From a checkpoint of a small image classifier: 64-pixel images, batches of 128.
Rows from block 3, named by matrix and row number. Rows with one number belong to one attention dimension. Each number is 128 + 24 x the weight over the matrix's rms, rounded and kept within 0 to 255. All counts start at 0. Numbers have three digits each.
# q: attention query, key and value (stacked) (model.blocks.3.attn.qkv.weight, 1152x384, the q third), inputs 0-95
# k: attention query, key and value (stacked) (model.blocks.3.attn.qkv.weight, 1152x384, the k third), inputs 0-95
q.10:116120106120125142135157134150120121120144122106137089145128153152115106146150117149133115110124117133106136101089097086133095143103117126131114144105138118114110115145112130144131132128146159131149109162137087118173094124122136113095135118151108139141106133125114144124106131120170159100
k.10:116108130091157137100114111107120125102127137165159116134078098105132121131116145090097106166117128146120108116160096123123170139113119164116132077143135138142102154118167119129155102131143125124105108166132165087112148119128154104119087141123128100128132109146108136151099114116140140127
q.11:127138135116145123148145113160128140129109130120110125128160128104136144154149160139150133159112144116108103081133113087122141115116124106117143166100094134145115093139119113124147152121134127136126158116137137120121131110105128138148119103160107145149100123123094124124118112148110128154
k.11:113148117150100129147153104081133144138113130108159110156085102158136148169115117095128145099145157110114123127130095120138145151150094110118111101162131108134116124115115086137136139120123129125127137122169131146125113158073118124110119124137162110141131181147121106146137093128170123166
q.12:121144170137135127096110152131148139119133130143106106139127128112145127122134137141119160130133172122141142116121086126116110096134104111109134102127103124129132111127127123144127132132151128115115121130117100139134139144134151160142134115146151131132144145153120127136131090098169119120
k.12:099134120121131136122126155116114140134134134122133168132143106144153133130097129131133127161112146115105135121132152119125120123125155117106123113116134119134166131112125136154080136115133120140138113109129150113157112100130125140145119155108129102132101147099117134138151147087147130115
q.13:122158148131140117148147142169114133137143144119154137116133131097152145123134139162143113113153105144086094116123123124102097121116129124128137091142112137109087122121094114143109140141170123148137124108124105136133108138128136090099114154114123132139104123123117116129097106105104143128
k.13:189114125110117137128111148104104135108118121130106142155096107129118156128113130100133147134126126157141133137148124117142153096150121130130167149138133120102130116092134155131144112160102122117117146163157101104078118155137169125081133109130143135150085130140089122108142131152086152132
q.14:146084098162117118139152157100114162151104141126140130119122108122124164116138145097150109095131099134114128150170120115141099149112176098126154100109113102106085091139141100127111139122144157112125084140131148097114102125139133131130121163160139151133141109120137181111178114135140100117
k.14:139127114118105144128125109141098155132144147127112134162098115104146106113128151093116110123091090164108109096109122156146153104102134161130129127113137154154114116099115126150114112131148110104110155153145123152129158155086136113132101119129101110095138120129116142122094130157113146120
q.15:147138096162102123117133128138116135111111131130124146136129115141115129157132115145140145102147142130138125152169170162172118094141149121174130101168121125104094135117157156143138133098178147150124115132129140172140117120100124146159102134139139103164118128102107131109147125136096150089
k.15:125116107154099103087132110137118150140131151121124131122126118116117147132082147122116107130138120130097122153140143088131154111159124069111122133152140161152078155130123178098112128091126152161107098081126127124138130152157119121113130157120122160122116136130112120107141135156133120142
q.16:112140092102105093143130131163131117130145168162136139122126172142139125103115129114109114109102118094127137107159100100131065114106123143127139120167131082149115113095110135152100119119161163162102135161143103103102145146175123123129111098166124122131129128150124149129115174173132138141
k.16:099124159106146118137134088153136147132125157125144102140099135117179127120142134101133108120126163159172141093143140116114147117137103122113113110177099123156171127148131137135142117123177138117107127161178152119122119115095131100094109119086170101121151133135084123124145092135128121139
q.17:122129118136153164140087155140090119153128142135146121163134166115110167148082097101115104138147126108142128111151123151109148097106130146152107128173135107157134160131121123122113104113119123095128130113099142073106135134149148130167136101084127132097110127140134141141159163117106134141
k.17:118138115131183129107098130159156134140147140139112139125120140104139117125095128121168117153115105125115097096112126145125109123131106109106155132110122148107132138107109149127106160110104125108098158119129105092177167147156152085121105149127132153112129102133180138123149184124132125169
q.18:119104175138105121097106104135148115126136126142140085130174108104102118106117153116117102121127135141150135117104114134159157086151148142121165142124137158152109133152118134109155136118147125111119142110130112128142112117132141130131152135099113107171160158099115111120134147131110127127
k.18:136096122164126136103153173126140098088094133121152113139130148144137151165140117144137131117134111113114103110137141132130147121098157139161154083147110122127139120158113133120122125148144138169122144112113127141139136153120148113099115084122200144140139172134139122108109106143130135105
q.19:115130126152128099160106129155143098120149112135105152129115116143132125135145127132127132143123087144133118120132149152139130149124131107117131147145127147157149133164161178149099122139146130133098160133094107110110127152098092149173113131128122159148132139136124110120125132138076134125
k.19:134096137138123117149156150163089104147131101131140112131129154153118142129151159119127121113162169128161150130116159139147092137136122112153130119128141081136137102111149122078132130152100115143138142137143138134130150135138125143131141126103133129104124149129116137118098119147117108139
q.20:129095127107090145126145143139152132140105112106152111143099151109121174152092117135106136116141086123132101180147119108145139138129146136097095110134181132125110094149135123114141169125122140119111124109128114119119099123148149120120124137115133106139103162121116126141169106085107153160
k.20:063095136090154089136104120120175095118120099105103141125137119096127131117153101120131103147125132089114131159155136161131107105108140159164145152136119092112084180091111127123121130114094110181125151139118103105120140146120122085150155157104127144100153082126125150092117180145119131145
q.21:130126136110132136142123099141167147127160123128132134165148134098142097185138155128100114166143139090142151174130141138142124151123130136106152133120102144140111136128111161108121088119125101121126139132136139146163135157146121131146134151154119118162147116086130114084104094136124122123
k.21:122112081130132147153127121090120126103111124116124157104117111125125125107149141141162153151144119148130157123138122099136133142108106088133154099121121074157104130156107107108129143103138098132116134095136123187112149120131124177106117122135140087123090160141140116152147060150112095136
q.22:109144143119126131132131093100084130129113147130140159100150109123130126129121136105144112112144104153113130111114150119125128136139138144119139120158088103121140149099092135143146133122110125071089177165103115110099082115148123140097155125140118110112126134143128120142128140117092117108
k.22:178133120161177157135109150081097107144147114129102161155112128127141131137140104120131125095121148144143129126108124123098145108126109131143138098114134107143160114169138147123156125135106132103151170111124121132144133139154143146112121115111100111162105120100137087152101128153095130136
q.23:121094103108143109098086119107151128120092113157141119075100112122140111121164126099155114121138128133137126167126130147148113138114142113119141166130079120118123098144127128119123113152102119111111120133087102123165142137154156119143120110150168095131134124124127105157125128146142155114
k.23:131121133146156136139103128133108133125115156130083143101106109145117151127120140123143169166118139171115120118133089110139128133133114132098125092114134129131125123131135099112168138130156080106150147118143112148144119139089147124100147103134116100094135128119160090134121082133107143156
q.24:088093134105100112139093127098099137161119142124124125147127148154152141133124114111144117122142139152120130102118130107124164127084135143162129158123160149149153154116141128141135088099104135115116111107083130126133091101144121130121142165114119153142082110145115129158140141121110155110
k.24:126120133151089121138103150135173116137134117097134096122123096164138141116121078146136156115132110168105129149122115137156114126148182120135143150120129124124140111158136107135160130108112150123139108122138120149112138123124128120118109123160096156160133119135107134114110137140107106120
q.25:134123125127105124147152125137131115137118112129117128158151116100143093144132149130146116125133129124104131125110153131125113141165126132120156172084126146143096102131125124097101120132117154159145111167141132107142111163095136103135122139154110111147130126077098136140136145092114112098
k.25:136117110147135101141124095104099144097124164157127143154115133130119147134119146145095106162136121168143143149158139136100147113143123140115153156149145108152121134099140091159110102113131134114123091121094133128128119129106103138132137128098122126121104140109122116152121101160140141092
q.26:094143155100112138109104115118154121153132115126171091158147146120143161143090138138118127112149130153132152136162130126107116106131113118141098121151147105157129139129114109107120106121121127141129105149134163145109152142121111113125134119125107091136134134134155106115153094138150104127
k.26:108102120090148125110114163126139111133159113120163117161110123123154149160102156178139112118121141100102087161147161124155122109111152130156131129114106126123092114131147150135110142144114116135122117150110152130156138111132145136151127146108099165097153129121118144122155148110150135114
q.27:112121106107169123165114147130136157146129116129128143136098178145108084141159114120081136109114167137134169152139139120111138103092107148154121128100128114131121168084148115105150132145149125130127126164100100139134123109143091111132108092144153146156088130124139120141138139117141133117
k.27:123114155131138142109127164124125133096126123124147147151096127135160125122110150170142092138149109132125128085171121114126122153130142130122125131118103163080123135120147125113133114116163152099137153117098114133133145128135138097148160129155144124149118085099104097142158138160145131131
q.28:107127121161152156121119108088111136148122169129144138146109143121121080113133139112130100139125116131121137104118159102102138110131106150133131092134102132115148127109109136117098131134136139123113117150124140157098131140138131135149111140131170116157148147138124109183134132143149136149
k.28:128116171101152151137143125102110113161112121122119142145115123109110118190146122134111129125111125088134145120133106087153153118160124145108139138130125102127087131113138149092112074140135125122072132127137134141118132106138096087093178128126109143123101082108144117137150156145104110094
q.29:161145139140108139138153151093152110087130111140134134111165123123117123171113094138150131121138118174126111130155157130102103145118133111133098120166169144119165126144142097164136109116146105127174138098149110130131128117124119137116135125099119130132122116138110114139129113101141145116
k.29:107136141103086109119168144152163143150105098122163124174164086120078073135127139153097127124125129112124149105120131100174168143148123085121117149123131134165104150108153179133132175114122135142116132113112118163104115158165115086155135141169138169121145127109104104108141172126134107099
q.30:119128113125127146152105144129136144123124141140131090116095149124159095148156125159137114100142121107107141096062134146121123134093133138127135130106130136155133141155104121098125135141105101106149115107154117108129137121135116114084147126135104092120113120089099098094129105109146128131
k.30:152116090124144159137114114148113189131130145132168105140137101180123173117132122100149127105117118166166159104149115110111123135143119123090167135197102102118124084151136118147126137117117099126142118163109156129124142173114165139158115146100140112135144177108158109110161127155105162074
q.31:127141140128126102121147146085154123100113123090157131169146153131107163136101132101085103121117093123116143149116142138128110139086099137097110130150119130124141121125109131118109124125103127102158144116126171172127162172088161111096112109121137151148117141128127144146141100141111153150
k.31:147141159122117132124175128105147081113150097107121136108144135087114166094108126113127079115145101059127140127135130142137126116145095067112129136182139099169106128180138126089125153116138101117127129153155160165101121134150136130121112137145128154130120129123140149127121144118129100141
q.32:140117090145193143129116100088081154146128098088119174099157164087125166121134103165131132110138155150090138107151123102150141131145092176116106104161132127112137118096095145119154101144165106168210114107115080116118179128087133152132114146092100147151161138110121182149125146139172138140
k.32:132105161125149134134168161143088164150144126140136130061118074159094130105152143138107140149127145111153157130131168132112122133104110107158103093103108145176139096166090100101133125136141161104116122122152125141124101146129160131125100070124108130135166107112124088090158104124124131106
q.33:144091137131109121113138187107115121061168088149126098193122115166135128124120104120136134068143129127100208119133125096171113119135149118120090097091138111135155139136105140132102118149153087108131122109155121183108145110124140083127124148146142106111106103098091168118124126160118096168
k.33:144112106145114118106111127119123153163153094104142157149100120150110106115076141169101140130127111123163135113129111099121156122117143150088161136107135156157089142124154126117182094131103134169149098146143120166162090123147127118165073168109105060137139119078130110165177114107170122141
q.34:113138155122085147159091102137097111133168139159129113157182149135095072157090134138105183120118123149128076118114106150153130103166136145070142156146122099114114099139108115198112074166105124098141133157147148107110143106127148157160121119144123138129079110099133173131124135149110090157
k.34:168137087152142122121057125054094154160128136101132141116158143117140097165144130117077108104154140141138132125159082078117144098105122120120111112117077144139125166105126097093111157099092093130100172177112117164118148100133154118087141159113096092117127151105147151119092111138123122112
q.35:115107142130135147132105105151127144123124151115185154168096118137141136150142171150134118150157122105164127116158170158114108159125108150136056139099090095141124147064081119042128139101080126132124116167136083090106124143135108123132153139117163166101098136133148102148122142083175121111
k.35:088150122097121101138154133173173146129147123102083119134109162085132123133150118139119131157161100163150102126110131134123170115136136095149113119108111113082115122132136144120132101172114133102141159188127134145135131132151130143204126158123128131154114144087113124145100132142111105213
q.36:152114144126091154099132102149158136159131138113069063126113132181122101121157137165106095145115140133180134166113153112100141118104166176113092086098146139119088103100216061136135150117141134097128151168140139116111098085149116158096132163102145147113051126145137082130126108084168130132
k.36:085151122162110139105134145145100100069139100114118102127163153102133160127091123130128108173120100092119103123170118154098184089150128088114121161127138126086127087165153162124100125117117146128177076102138139133112136055149173114134117177148133127124080155075158201090136095154119111124
q.37:122130105164127108151113115108160121137067144135143138134151128066112177125138098134117119168165192148076137105147172115147108124118123146140097123156115122148109105117158104128165105149127129113172076088141176116139143149168094160147174103083100093130126154071139157108179142107135130110
k.37:134098148160161129160182119134093121159086083147129131127149117168129081102118132147102098128145125156107149123137132150115124101100138176130143071129065137139141132157135113104130127147099143074151174098153112129130119121110113134164068094152095128112096131142106100107108142087108130111
q.38:133108080135127151119139085129158129093139138092099100140112143114132143117118154187112148138154123165113122138138149119125106097128096126126095125136174127154110164156150118137112078118129110149134102109124129126122081094141124148157097132102108126125100158110105108120097122138195122107
k.38:113115147154091097152118177143139117180128121094160143116149146151137116081122125140155132118150158123184149143147165155183141134110145165122142123120109157175082110110122123098158138123086139130126154090156118097105145160102138129094136142107130136111141123156099152139136148106087146083
q.39:089154190099130120132183123121122085110122109116084134156110143126130103175143148130118155122121122158108097099132125114143063100117132101123166127111145167139111172085109142154112127100115127079163128096134151119137131160176153122136112135151090088154084148094139093127137146135124145125
k.39:159158135077127135100148120122122137083124132139115083096184157130125131118152111106126113146136140153129179116088085166120109108132126109145118114142101103130124137079138125147137136107160136101079100111132141129105113136140094111135179116147125149153143105145144109100089090107124109129
q.40:108107117125146117112130094157128075136130112129126125091166130114098163129129108090192139129145148156173097148137092108142135105187152134110178140132098150162134095119109084122141154137105172135111091181116150105115169092143088160094181143120104151131126140132175121104159154130132138100
k.40:119104108121119145150131151177166149114134185112121160104162107136138098107130155131110130147121108144160104188168154140132136120145106174153107138175123124123131176162172145144140112144165140132183126125159150117123114127129144124131074098123136118121125084124115142133160123129117127126
q.41:167117088172142092151094139110132185124128145085087158143134104101124158113083115131146171167151095121160140133116110144112116116141114075111159118176161106119157140151099130136133083116106176169119082177109106130096112098147127133140133135084177153136117138144146146111151099128157139133
k.41:112134125089104064114137077091116133167110168125150119095130095135165109144093111139138161120102138132120125148146159127143087133133141107128168122134113124122146110039128096101121135138140120107105098192144096112151183141143127147169112115089098130130127118176106103120111110086095159079
q.42:109119124140175167142114107085132177130142091122126102151116120123115137179109142162109153168101093163074146145118156135163144173122166144155120123113102090173125125074115169083167176147140124122122125156137095165137134126174140140160180121114142168143159178130109103163087144111169112114
k.42:110125089121110109137105144114155102161112127135106126123096161164163190155095102183102075124130135112111119082129075138109087118072106130097178106101117110126142163142126127127116150140114105109150079122179153103153114090164110127128110178082107104121139115116128102125133122140109096150