config = dict(
    train_examples=88335,
    crop_scale_min=1,
    head_dim=32,
    parallel_block=False,
    dropout=0.1,
    shared_expert=False,
    patch_size=[8, 8],
    width=384,
    beta1=0.95,
    max_precond_dim=1024,
)
Rows from block 4, named by matrix and row number. Rows with one number belong to one attention dimension. Each number is 500 + 50 x the weight over its row's rms, rounded and kept within 0 to 999. All counts start at 0. Numbers have three digits each. After the name is the row's rms in percent of the matrix's.
# v: attention query, key and value (stacked) (model.blocks.4.attn.qkv.weight, 1152x384, the v third), inputs 77-153
# proj: attention output (model.blocks.4.attn.proj.weight, 384x384, transposed), outputs 77-153
v.281 108:523548527532557439429506389479529552513529509446446563571562427425560592599531577505434513489512497555515491406522487512452499467516431543538437474463563532548437524535481470473543489494465442501548489498573467435495508561512440499
v.282 103:564622493498538469442537475447565539511579405540420476507465556551556529453489462494426476467539528548369530376445508608533479459566418409505525470468588457534459477557544478453430497432441429570514609408389492494465511461634569510
v.283 133:505408466491541554481468523610496445366498506504552536412495523529545407519481395511504478545494497410542456481444475477513502410450482578452537446484414520481391459491418532512453457497520495493453443521518593519407470535563494529
v.284 098:455404476477532449487528524523527477509503562556455536505500485605511429504522557508508499451533484501565479512490520470599547490503445449461494527440461525504544412555429550462444592470591500558520493558538513604439462463501493532
v.285 116:525402496492454547452463571493480432473475528545448453419515506570524464524558475458494508465478524518552564497476486528587455495532473502418593548515474471503503472554512497470481506474562489498502423554516468604438537458489464473
v.286 095:471583489550607529511456586547566468530532552501380456525495483468569579492488510560515500556565526468478492449493534457475470438548537529527564579547560508426571500471447566464469504499472467467484487455490496418531526591526578457
v.287 096:522451480488431484485528501491419473575478496496478485555437475498425560543469556482557478548471556536504393534578400472462556472507504520471452436509517421426456468496481479441458541575547508478543551545545424538471450523487550506
v.288 100:579472482546447447453470448547562558409447579461419518485514512446567538486446539500499499539442452489494509469416480463515435538535553547472468483544506521476457524556463546478485591505519544510546338499539401483486508483493524499
v.289 109:524516548482413519480507466528461472494460561377493514476394454546454454492493609484528543545540466594483523555501452446539483351502559447413468362506445585500530499484520470420492545518507554393466469501495538599497568500467487566
v.290 104:503513422555497593419472535471432457487611539614462543589482514433477453491523417451531491519486426591474457516508529509477496460550489480468549534546478519502565489497454528522483453565513479514497522390498463426497414548582485451
v.291 120:484452554479536495550442493459519552498484467458555530497507435516525501595537521559520489417546456445493604500544543612527542416490492428518530519545346452529494460501433553531428435453474479515405462512511537486475444539487494525
v.292 114:549529434566538465504584496476517522559563426508578580339566438458456387534577484531518491411533473653528446460574501577482499548578517457528515587497450503521579481513441536629453456533467512562445551478426490461496450448541547533
v.293 118:487529489586483469512535553452482566437543552487556454504533525504475589491528385613589474507569515376473554553530554540459592513538514419411504583550468477577514438414438474571448415497448408497571483486499602517493408451477539488
v.294 092:393506505409438554512489495451425473526523489548560476499523516432517534442585461550596475571537469417421361472453545539490541539525627496519551584528503602428439525451422534595496464513514471507445459541533503508433447546578514566
v.295 105:509505501541542557464501588509432543442531523540588528414406554535540548559549464539496522558522592555615420512536468571505591514440530472533522442466409531488529478516472503583461498490458466473454573504464606447493446477452490594
v.296 135:470493419568536497483543513498534566519519529477562459445567499524485445514546405613517455450455513543563535510536535524508565503580480435526468561480495477445514460449425501528467464507457504558468541456495590454448389448481569438
v.297 106:498488481535448555510374593400473550545478489476568510428518417565499479521504403550532496495525479548480441421541472564378486545495476496475527592502470421538559437481466511711460455482498418523446449430464536531515461638425490481
v.298 103:505547526433447484618389553529540455569501455579522449468506462560403475482503457452541516508590473557578465448501525473405592536517491412490493558431466548577471493510430483512469488440526380505419479481453492443556418591411502617
v.299 085:522583504605471578521466501448530583467530483610477468545508553515504573518484516489484434470461495445522552559450598456559426564420566442499599510495506564509561492504536498506556470423502552604444464434399509523444551548517544503
v.300 093:456527501507544542512535554387387485466507474536532407529464473438415461510528432612537491463555595583469462525490541496464557398401504531473496458550428566603469492471426516547489484554390507498498527519491523465559440525423490485
v.301 088:453524561503506567466649457458545515521537599549365534585441538427496520558455518532434503518549521531446460589476494464577499456511425502602547457546474554510479461488456521482549468561575481458534570521495420459504567421624551492
v.302 135:562541528483594457461555497519474499552435482426442486445506515550500459457439462388460519474556448497449365495402467362551476458493436527521433462474494495495481534516533538411521472545533472458539491591458438545478543474466437567
v.303 097:516507539522481401489520483511494447479528446514502556521367576452446491547571523441499502530468506493567543547526491469525485506490430483550553494472512444501538555537439522451654438512503509422460296463544568526426529498454436452
v.304 098:476529496488545529485539392531498491495513540550547536520608507526563533589503565510477536530444502527589353460476554646459519511517433467542498531570568522503523420505542506503469509486520495504505447416428487379464408439419537481
v.305 089:481493515529564568521457477564449457524453583438503556464527517469533447532566563482528476481388473523566549453431469536492500550492440540459591520611463569415499554520442529431493577505569509468524456502524553510552539438459569489
v.306 123:485519487541468459455515474547513453448526557541459564560446569430453571515532454455472506463560498452493480473530509535526452537526498557515484541532631486509448487494461491477527488575475527434533540467517472467494532522499554531
v.307 121:493493366535463531502560531456560490490514522548470458553579453534493491535525402625510456494422486514491459500495518482483528546571497489395459602520407500460541480472346438542414456534403476573395473502423524426519437519492536415
v.308 100:560486563531478438473515369505503468441539543534390541516490520562477609479570463474488469571576521614470491440443494464492389438557498552438529495519621477503441588467539477468475471484610551497538508516490578397509586529569555486
v.309 098:525487523383487562448478492521446463529478560431499541532453456511501487418528511489522538550447489527476477516426454465525485494442509542551567442514496562502524576441465489442508607556595472515462583549468436633512603453548479534
v.310 108:500560432473529480582428551402473445490452406570549541521487455545438434432487399561504549496540470565510539487524444481471479436511464480401525579492424496504517474502392493627461453538423389499531527532549575535550469599496421524
v.311 108:505552521437540523494486449541420518457424544514462567561482639568531550471502523453558445545490496568416505452406526433518465521478539582575549551536520514554488641603552482381457486489539535439507409625527488494450585437523485503
v.312 089:467508417500430535493519499573511526505569451513523512521485500499497558447551472513496585537468467498473459482566481535426525528504570424391547473551465481490550531491405522410484608416470501581559382536590417530487565465510526460
v.313 104:465434413550543525480602517474537522550581458469555498441514507518495535446558496525531493476372510461512420478484563443472420497457471563509496601480565570401489504581477478552538488451451489506467421486460558367490525552507508375
v.314 114:522487484502550475480472518468459403531440512528382576540484499549513501520444469544493471431516451683509377554425492441537474501386443505516549446514438552568526514517487519388600487560474465456498506522505535518486487494390492499
v.315 123:452450528581505427437481543474455464546509486568481502481592469518485423547507442561551541495542509518457502489508525517526621483598477468564446541456383445427579573507561480609503517457498532478456575451474537466467472514539487432
v.316 092:545459576509518557431461463514491520511494525404457525442432486461548423511458507496490533500469461480486613569455427576502508415571511553576561487493438535490566564491542498479507511563508533491462478498574470543411576458464508505
v.317 085:517494462550542428470442467515508515411503403483555522544460398499473404376512454459536519483439541503615638473528589455453478463533459427425531520464551409525486501429508410549516498573453464486452430479569580542454473567533530464
v.318 092:535508605538401467363520520448535444436454482512414539527502478548473533430559536493486438507533506470502432430445561446556370557515473511547488529421458501517529498526499504542538465540573507604529499490556544534544537551378534499
v.319 094:510442504500389524494541462490495454418512575509428458523520480448476552579516600470479470447459522581461562458436432404514467431507524513496554525488501451521413480541558471510455525361579448426557518474529545466470531535584475496
proj.281 098:497393412531519505493536519492448532494486486572594471531494501598451496440449505424601522502580487452556451477445472391564459508457449522478533564458427425489489380514467499503454500523590453586485543395486395515577550435610544468
proj.282 146:480515514448427493505532459504490502518453744430535504433445504488504531564475565484606546555553501510494491615566527448512527447466533492644465656497423574493495527390436543505548510462451574444498439418586430501483529577452503497
proj.283 126:426478533527493503558635493483517488497459543545464454453510423542502480473461584532467481421511532475331516507516500593489534641566537413520448664573531472537503416623494477473462528480523547488521483448461440494504498424368471531
proj.284 095:466524564566519588660446463456535411420509426487519541454534503462486495507465494470480486433407564527520619487508496506458492499453573514459552467523570389479448646405581430491519548499377548515464516515450487463464535396482494515
proj.285 087:526519553482596531514433432501492499614456466488607508504525409534498526517514524563519489609595511530505540474600547600481417429530601466600467449500532495552448609463544492492549508517535549436474502459603579458475477520523447558
proj.286 088:519413544488440429540496487498539501480410447433555517479482482516446511442306575452506577529577475512510507523474459468535513631490466441487460519515525438495507579528429562497427477448519529539474511517479504463488447390537468531
proj.287 107:453513534523488439538604439420525480440491593483537459528559555515530434435638430466505547480609510457472564542513534480521469422512528427565501435569494480609554662463480477530507449456448469490491480521556495529482534543523551510
proj.288 087:517497475476506444459464612505488477504482471388580492436555570501464552545553525452517562472492418511558453522639493450452488429454420490497483493564537542537444510435512420468492490542527491493469496597493491550520434534480431524
proj.289 107:519510547500490431469465488524477429448502497491605452584467538490557625511593563563377471455537566495564436554534446496550570593503443600581529457458536486529404447612455457539510443499518449491471475547481484523608405469525506539
proj.290 106:429494402518430536398434528411463484580478523467530487574452469570492528548469462500488501481443591497466414507530530521517494403553521455405506460445416494569507336455561551447465509470569503602482483576454515455530557548537548534
proj.291 121:530472538459522553544604445450533498558633498487420475481423512502500461492476412440462529470490476496523495511465439470439564359461510474498452524566523533512530447539548492639533559451572521478511584427478520453478483457411539503
proj.292 092:474439494481439575534533484479488556418556525490531476505507476579544417599493486476541486530448511503534531470501439511533483479458430412438529504503524560442503571482540486540544545452459430457518533574475492562553444588441514562
proj.293 104:471469494530541574562481476493537547510529478492464533547567491506527519582455526496513550413567488541482468534469542465453504429388480482532489532480542423480516512522550471571572467419471539570425436536533433548487509482516462557
proj.294 087:457503490569500505533449448441517554488548442548466460451421419538455430539523514477515538418435512479601514484530545486506457561474469506401491386485577518482518386543489423492436538509496571626566482526453449474512546473542446569
proj.295 096:490599501527474546443502481457593426516560558583518476527603500412544493514433531525459476483545521474553552440487496461452572453514474543571507501526458505458524551570552595448581475492461483422480540516517402500482545507523501480
proj.296 111:470526514469476523498514474465474535466592500487550503549507469477506496338448509434614492515533546555505545424527496471545361465479477411503485568579553502481507469570525493608543489539453480523479547519523539527477460506552449489
proj.297 095:529488443500506547609573350555527483450496466478486416381544513434527462597396463472487504511600487507394532569517569483608560413493501435525482499477463505499519410471509428478492472495515486456511502514511517469489477513496547536
proj.298 119:463460496569479453547469444390485540421424454543428546418484467509526480514619589513466504540431485558460546508480577508533524393590531483477468534522478581494520511450504584475533556524464505455518576531490478594441489531558531583
proj.299 093:530412531453525601484430499550491547500467438429517528503533506580519556544358497424452490450530548497369420453597400514507595540466500583549499490543525493503510507483486580429464518527485446519505514504562433544426496494490516476
proj.300 104:417474521407473523436565464559538575496525570456489553523505449496465502541509580438552527415477504488483450539429631438489426627534473517624499617493599546489531445455532445465496552500521454491537494513449446526459556464525476433
proj.301 085:463547529495479414390453540547380512508444482506572550540590551541396537460539454499561426549423443459508460436423430473522564546517473526506477553450454427406533528475481430573535518523391499448481525547561494557498475468646544530
proj.302 135:467422477518519377450505469525454544543518399452594517513447462547514508434486448543457532619458494446523551577502554526479586511462460533487528476545396508456440509461464448450468545527608457510458459485453476483552500415524500502
proj.303 088:410503549482508479480429419448515428502553470469533489493591498487511601405447477509451510523559464513528431476512405462516494585468472465556533420559465539466533531512481501469464536532467462555544474422544522561443522470455492480
proj.304 100:512465477461415498530625567474521491465522493514451515455498472423452404451617482467528459449485535549519521456517571476518432378500561541503498539487566497563458540451503424513590508469468537492545519507441544454482438518468452478
proj.305 089:543478466553456431472442461513541539568449427473520498475520511578483504442544443517508590567536563458492438547550448386429449499458494404559522528525587431422504464442568474543517521458430508575501515476541524528565545490483488541
proj.306 153:487476510517422552370500437483597458492428534524481478617512532538498523563421456531556404403419507431612466516543552511488533448461433546452535595481528461478481600512561542478479475526500511524481590460492479571654550491420550512
proj.307 104:448441482428522498419403497447459503475519541432524538491517459477431444500561531499466581470590517538511535541469559525480444517426587425531506486457542597567521510455619552537480457530451513516487574363477500415465538452492464530
proj.308 116:471474490559475551419432572527551538556554554408549514436550559523604493525404546493575488522352520432397495455591445490527566433531472527537479445498389551483428395548517540566539552571546461423507503468499478553668473485506516487
proj.309 093:556425496592512467631515485514591509535415419574565470533479547461577573482515568524428496463538495513514559515458465483576476560488432527478483431497519507488438510551543538505450397515546539511521421479484498555473467537502468441
proj.310 117:479487507566457476522453438533445483443416531514561496467474451419496530520599504510523522575495480453561543563579543516548443577585472482515526478515600467488445487478632436473480507468551560411500469428462454472434571535548576498
proj.311 094:473427598472492400588463535517483470572450498463538500538526438475492514518502560507447581513495425562551610520517509510512574470540404541575517491446477496449458425550501539545487575520544518440458508387456496509443439460453448577
proj.312 091:421446563511510485445457451527474505396459468532443447462512449583519411552430505489528501441477470531423479450512601437521567440542552553573466504475555548607459380500517488519503459498395459607554549516394510459549568453515499492
proj.313 102:488593506502480449435492503517438459501505560486558556451512546470509426439443431415566487314572455548434506433548463591472536580506592457506517552495465488523549498630532562503517450530442443496426468481473456615399430510559469511
proj.314 115:449530476465436498446512457554484490447497522497598363467524445528504459478541577472516527535607434504459538503491504447484579493511480502588576524433510429514511472457466465509446503442650517442438479560442559532579461390565437517
proj.315 134:534513463521512555475651481521425527493562561446482474458474545479503565571462514518530439413314541507571519487529556525471485521517503469346471429484516532375498490569558435502479501469411443497538472383456524473463473501510543550
proj.316 085:502500411515498435589441511541451520462422410548606458579427540468598568422495473415502492583552549545504437492488492459485461571487521520473540481447476419435461516533413480566451471475469514536537515498441513542633433512577448447
proj.317 088:466359587536467573538483552497502450447542603500448499482562499442564472572463455471523501523413408537445519541460493544543446541414550546507421557568603582434557540544561501482485468452547483534469559549402416442500548520471439474
proj.318 120:552499454560501511499663549408473477511578528448582493488550480551469503488330539540485524431468496475600536524584489574427542491405524532454529574585471564550598495439557472513489463476396509455552558379504482465454449470525527498
proj.319 088:510452442554546389470460577485441515544431514478564482428461502554501502546552487495515539511518493482448433598481473489463584526439523558437500508475507532442487432458504538513556529521481537525390464541533448575481503530436521546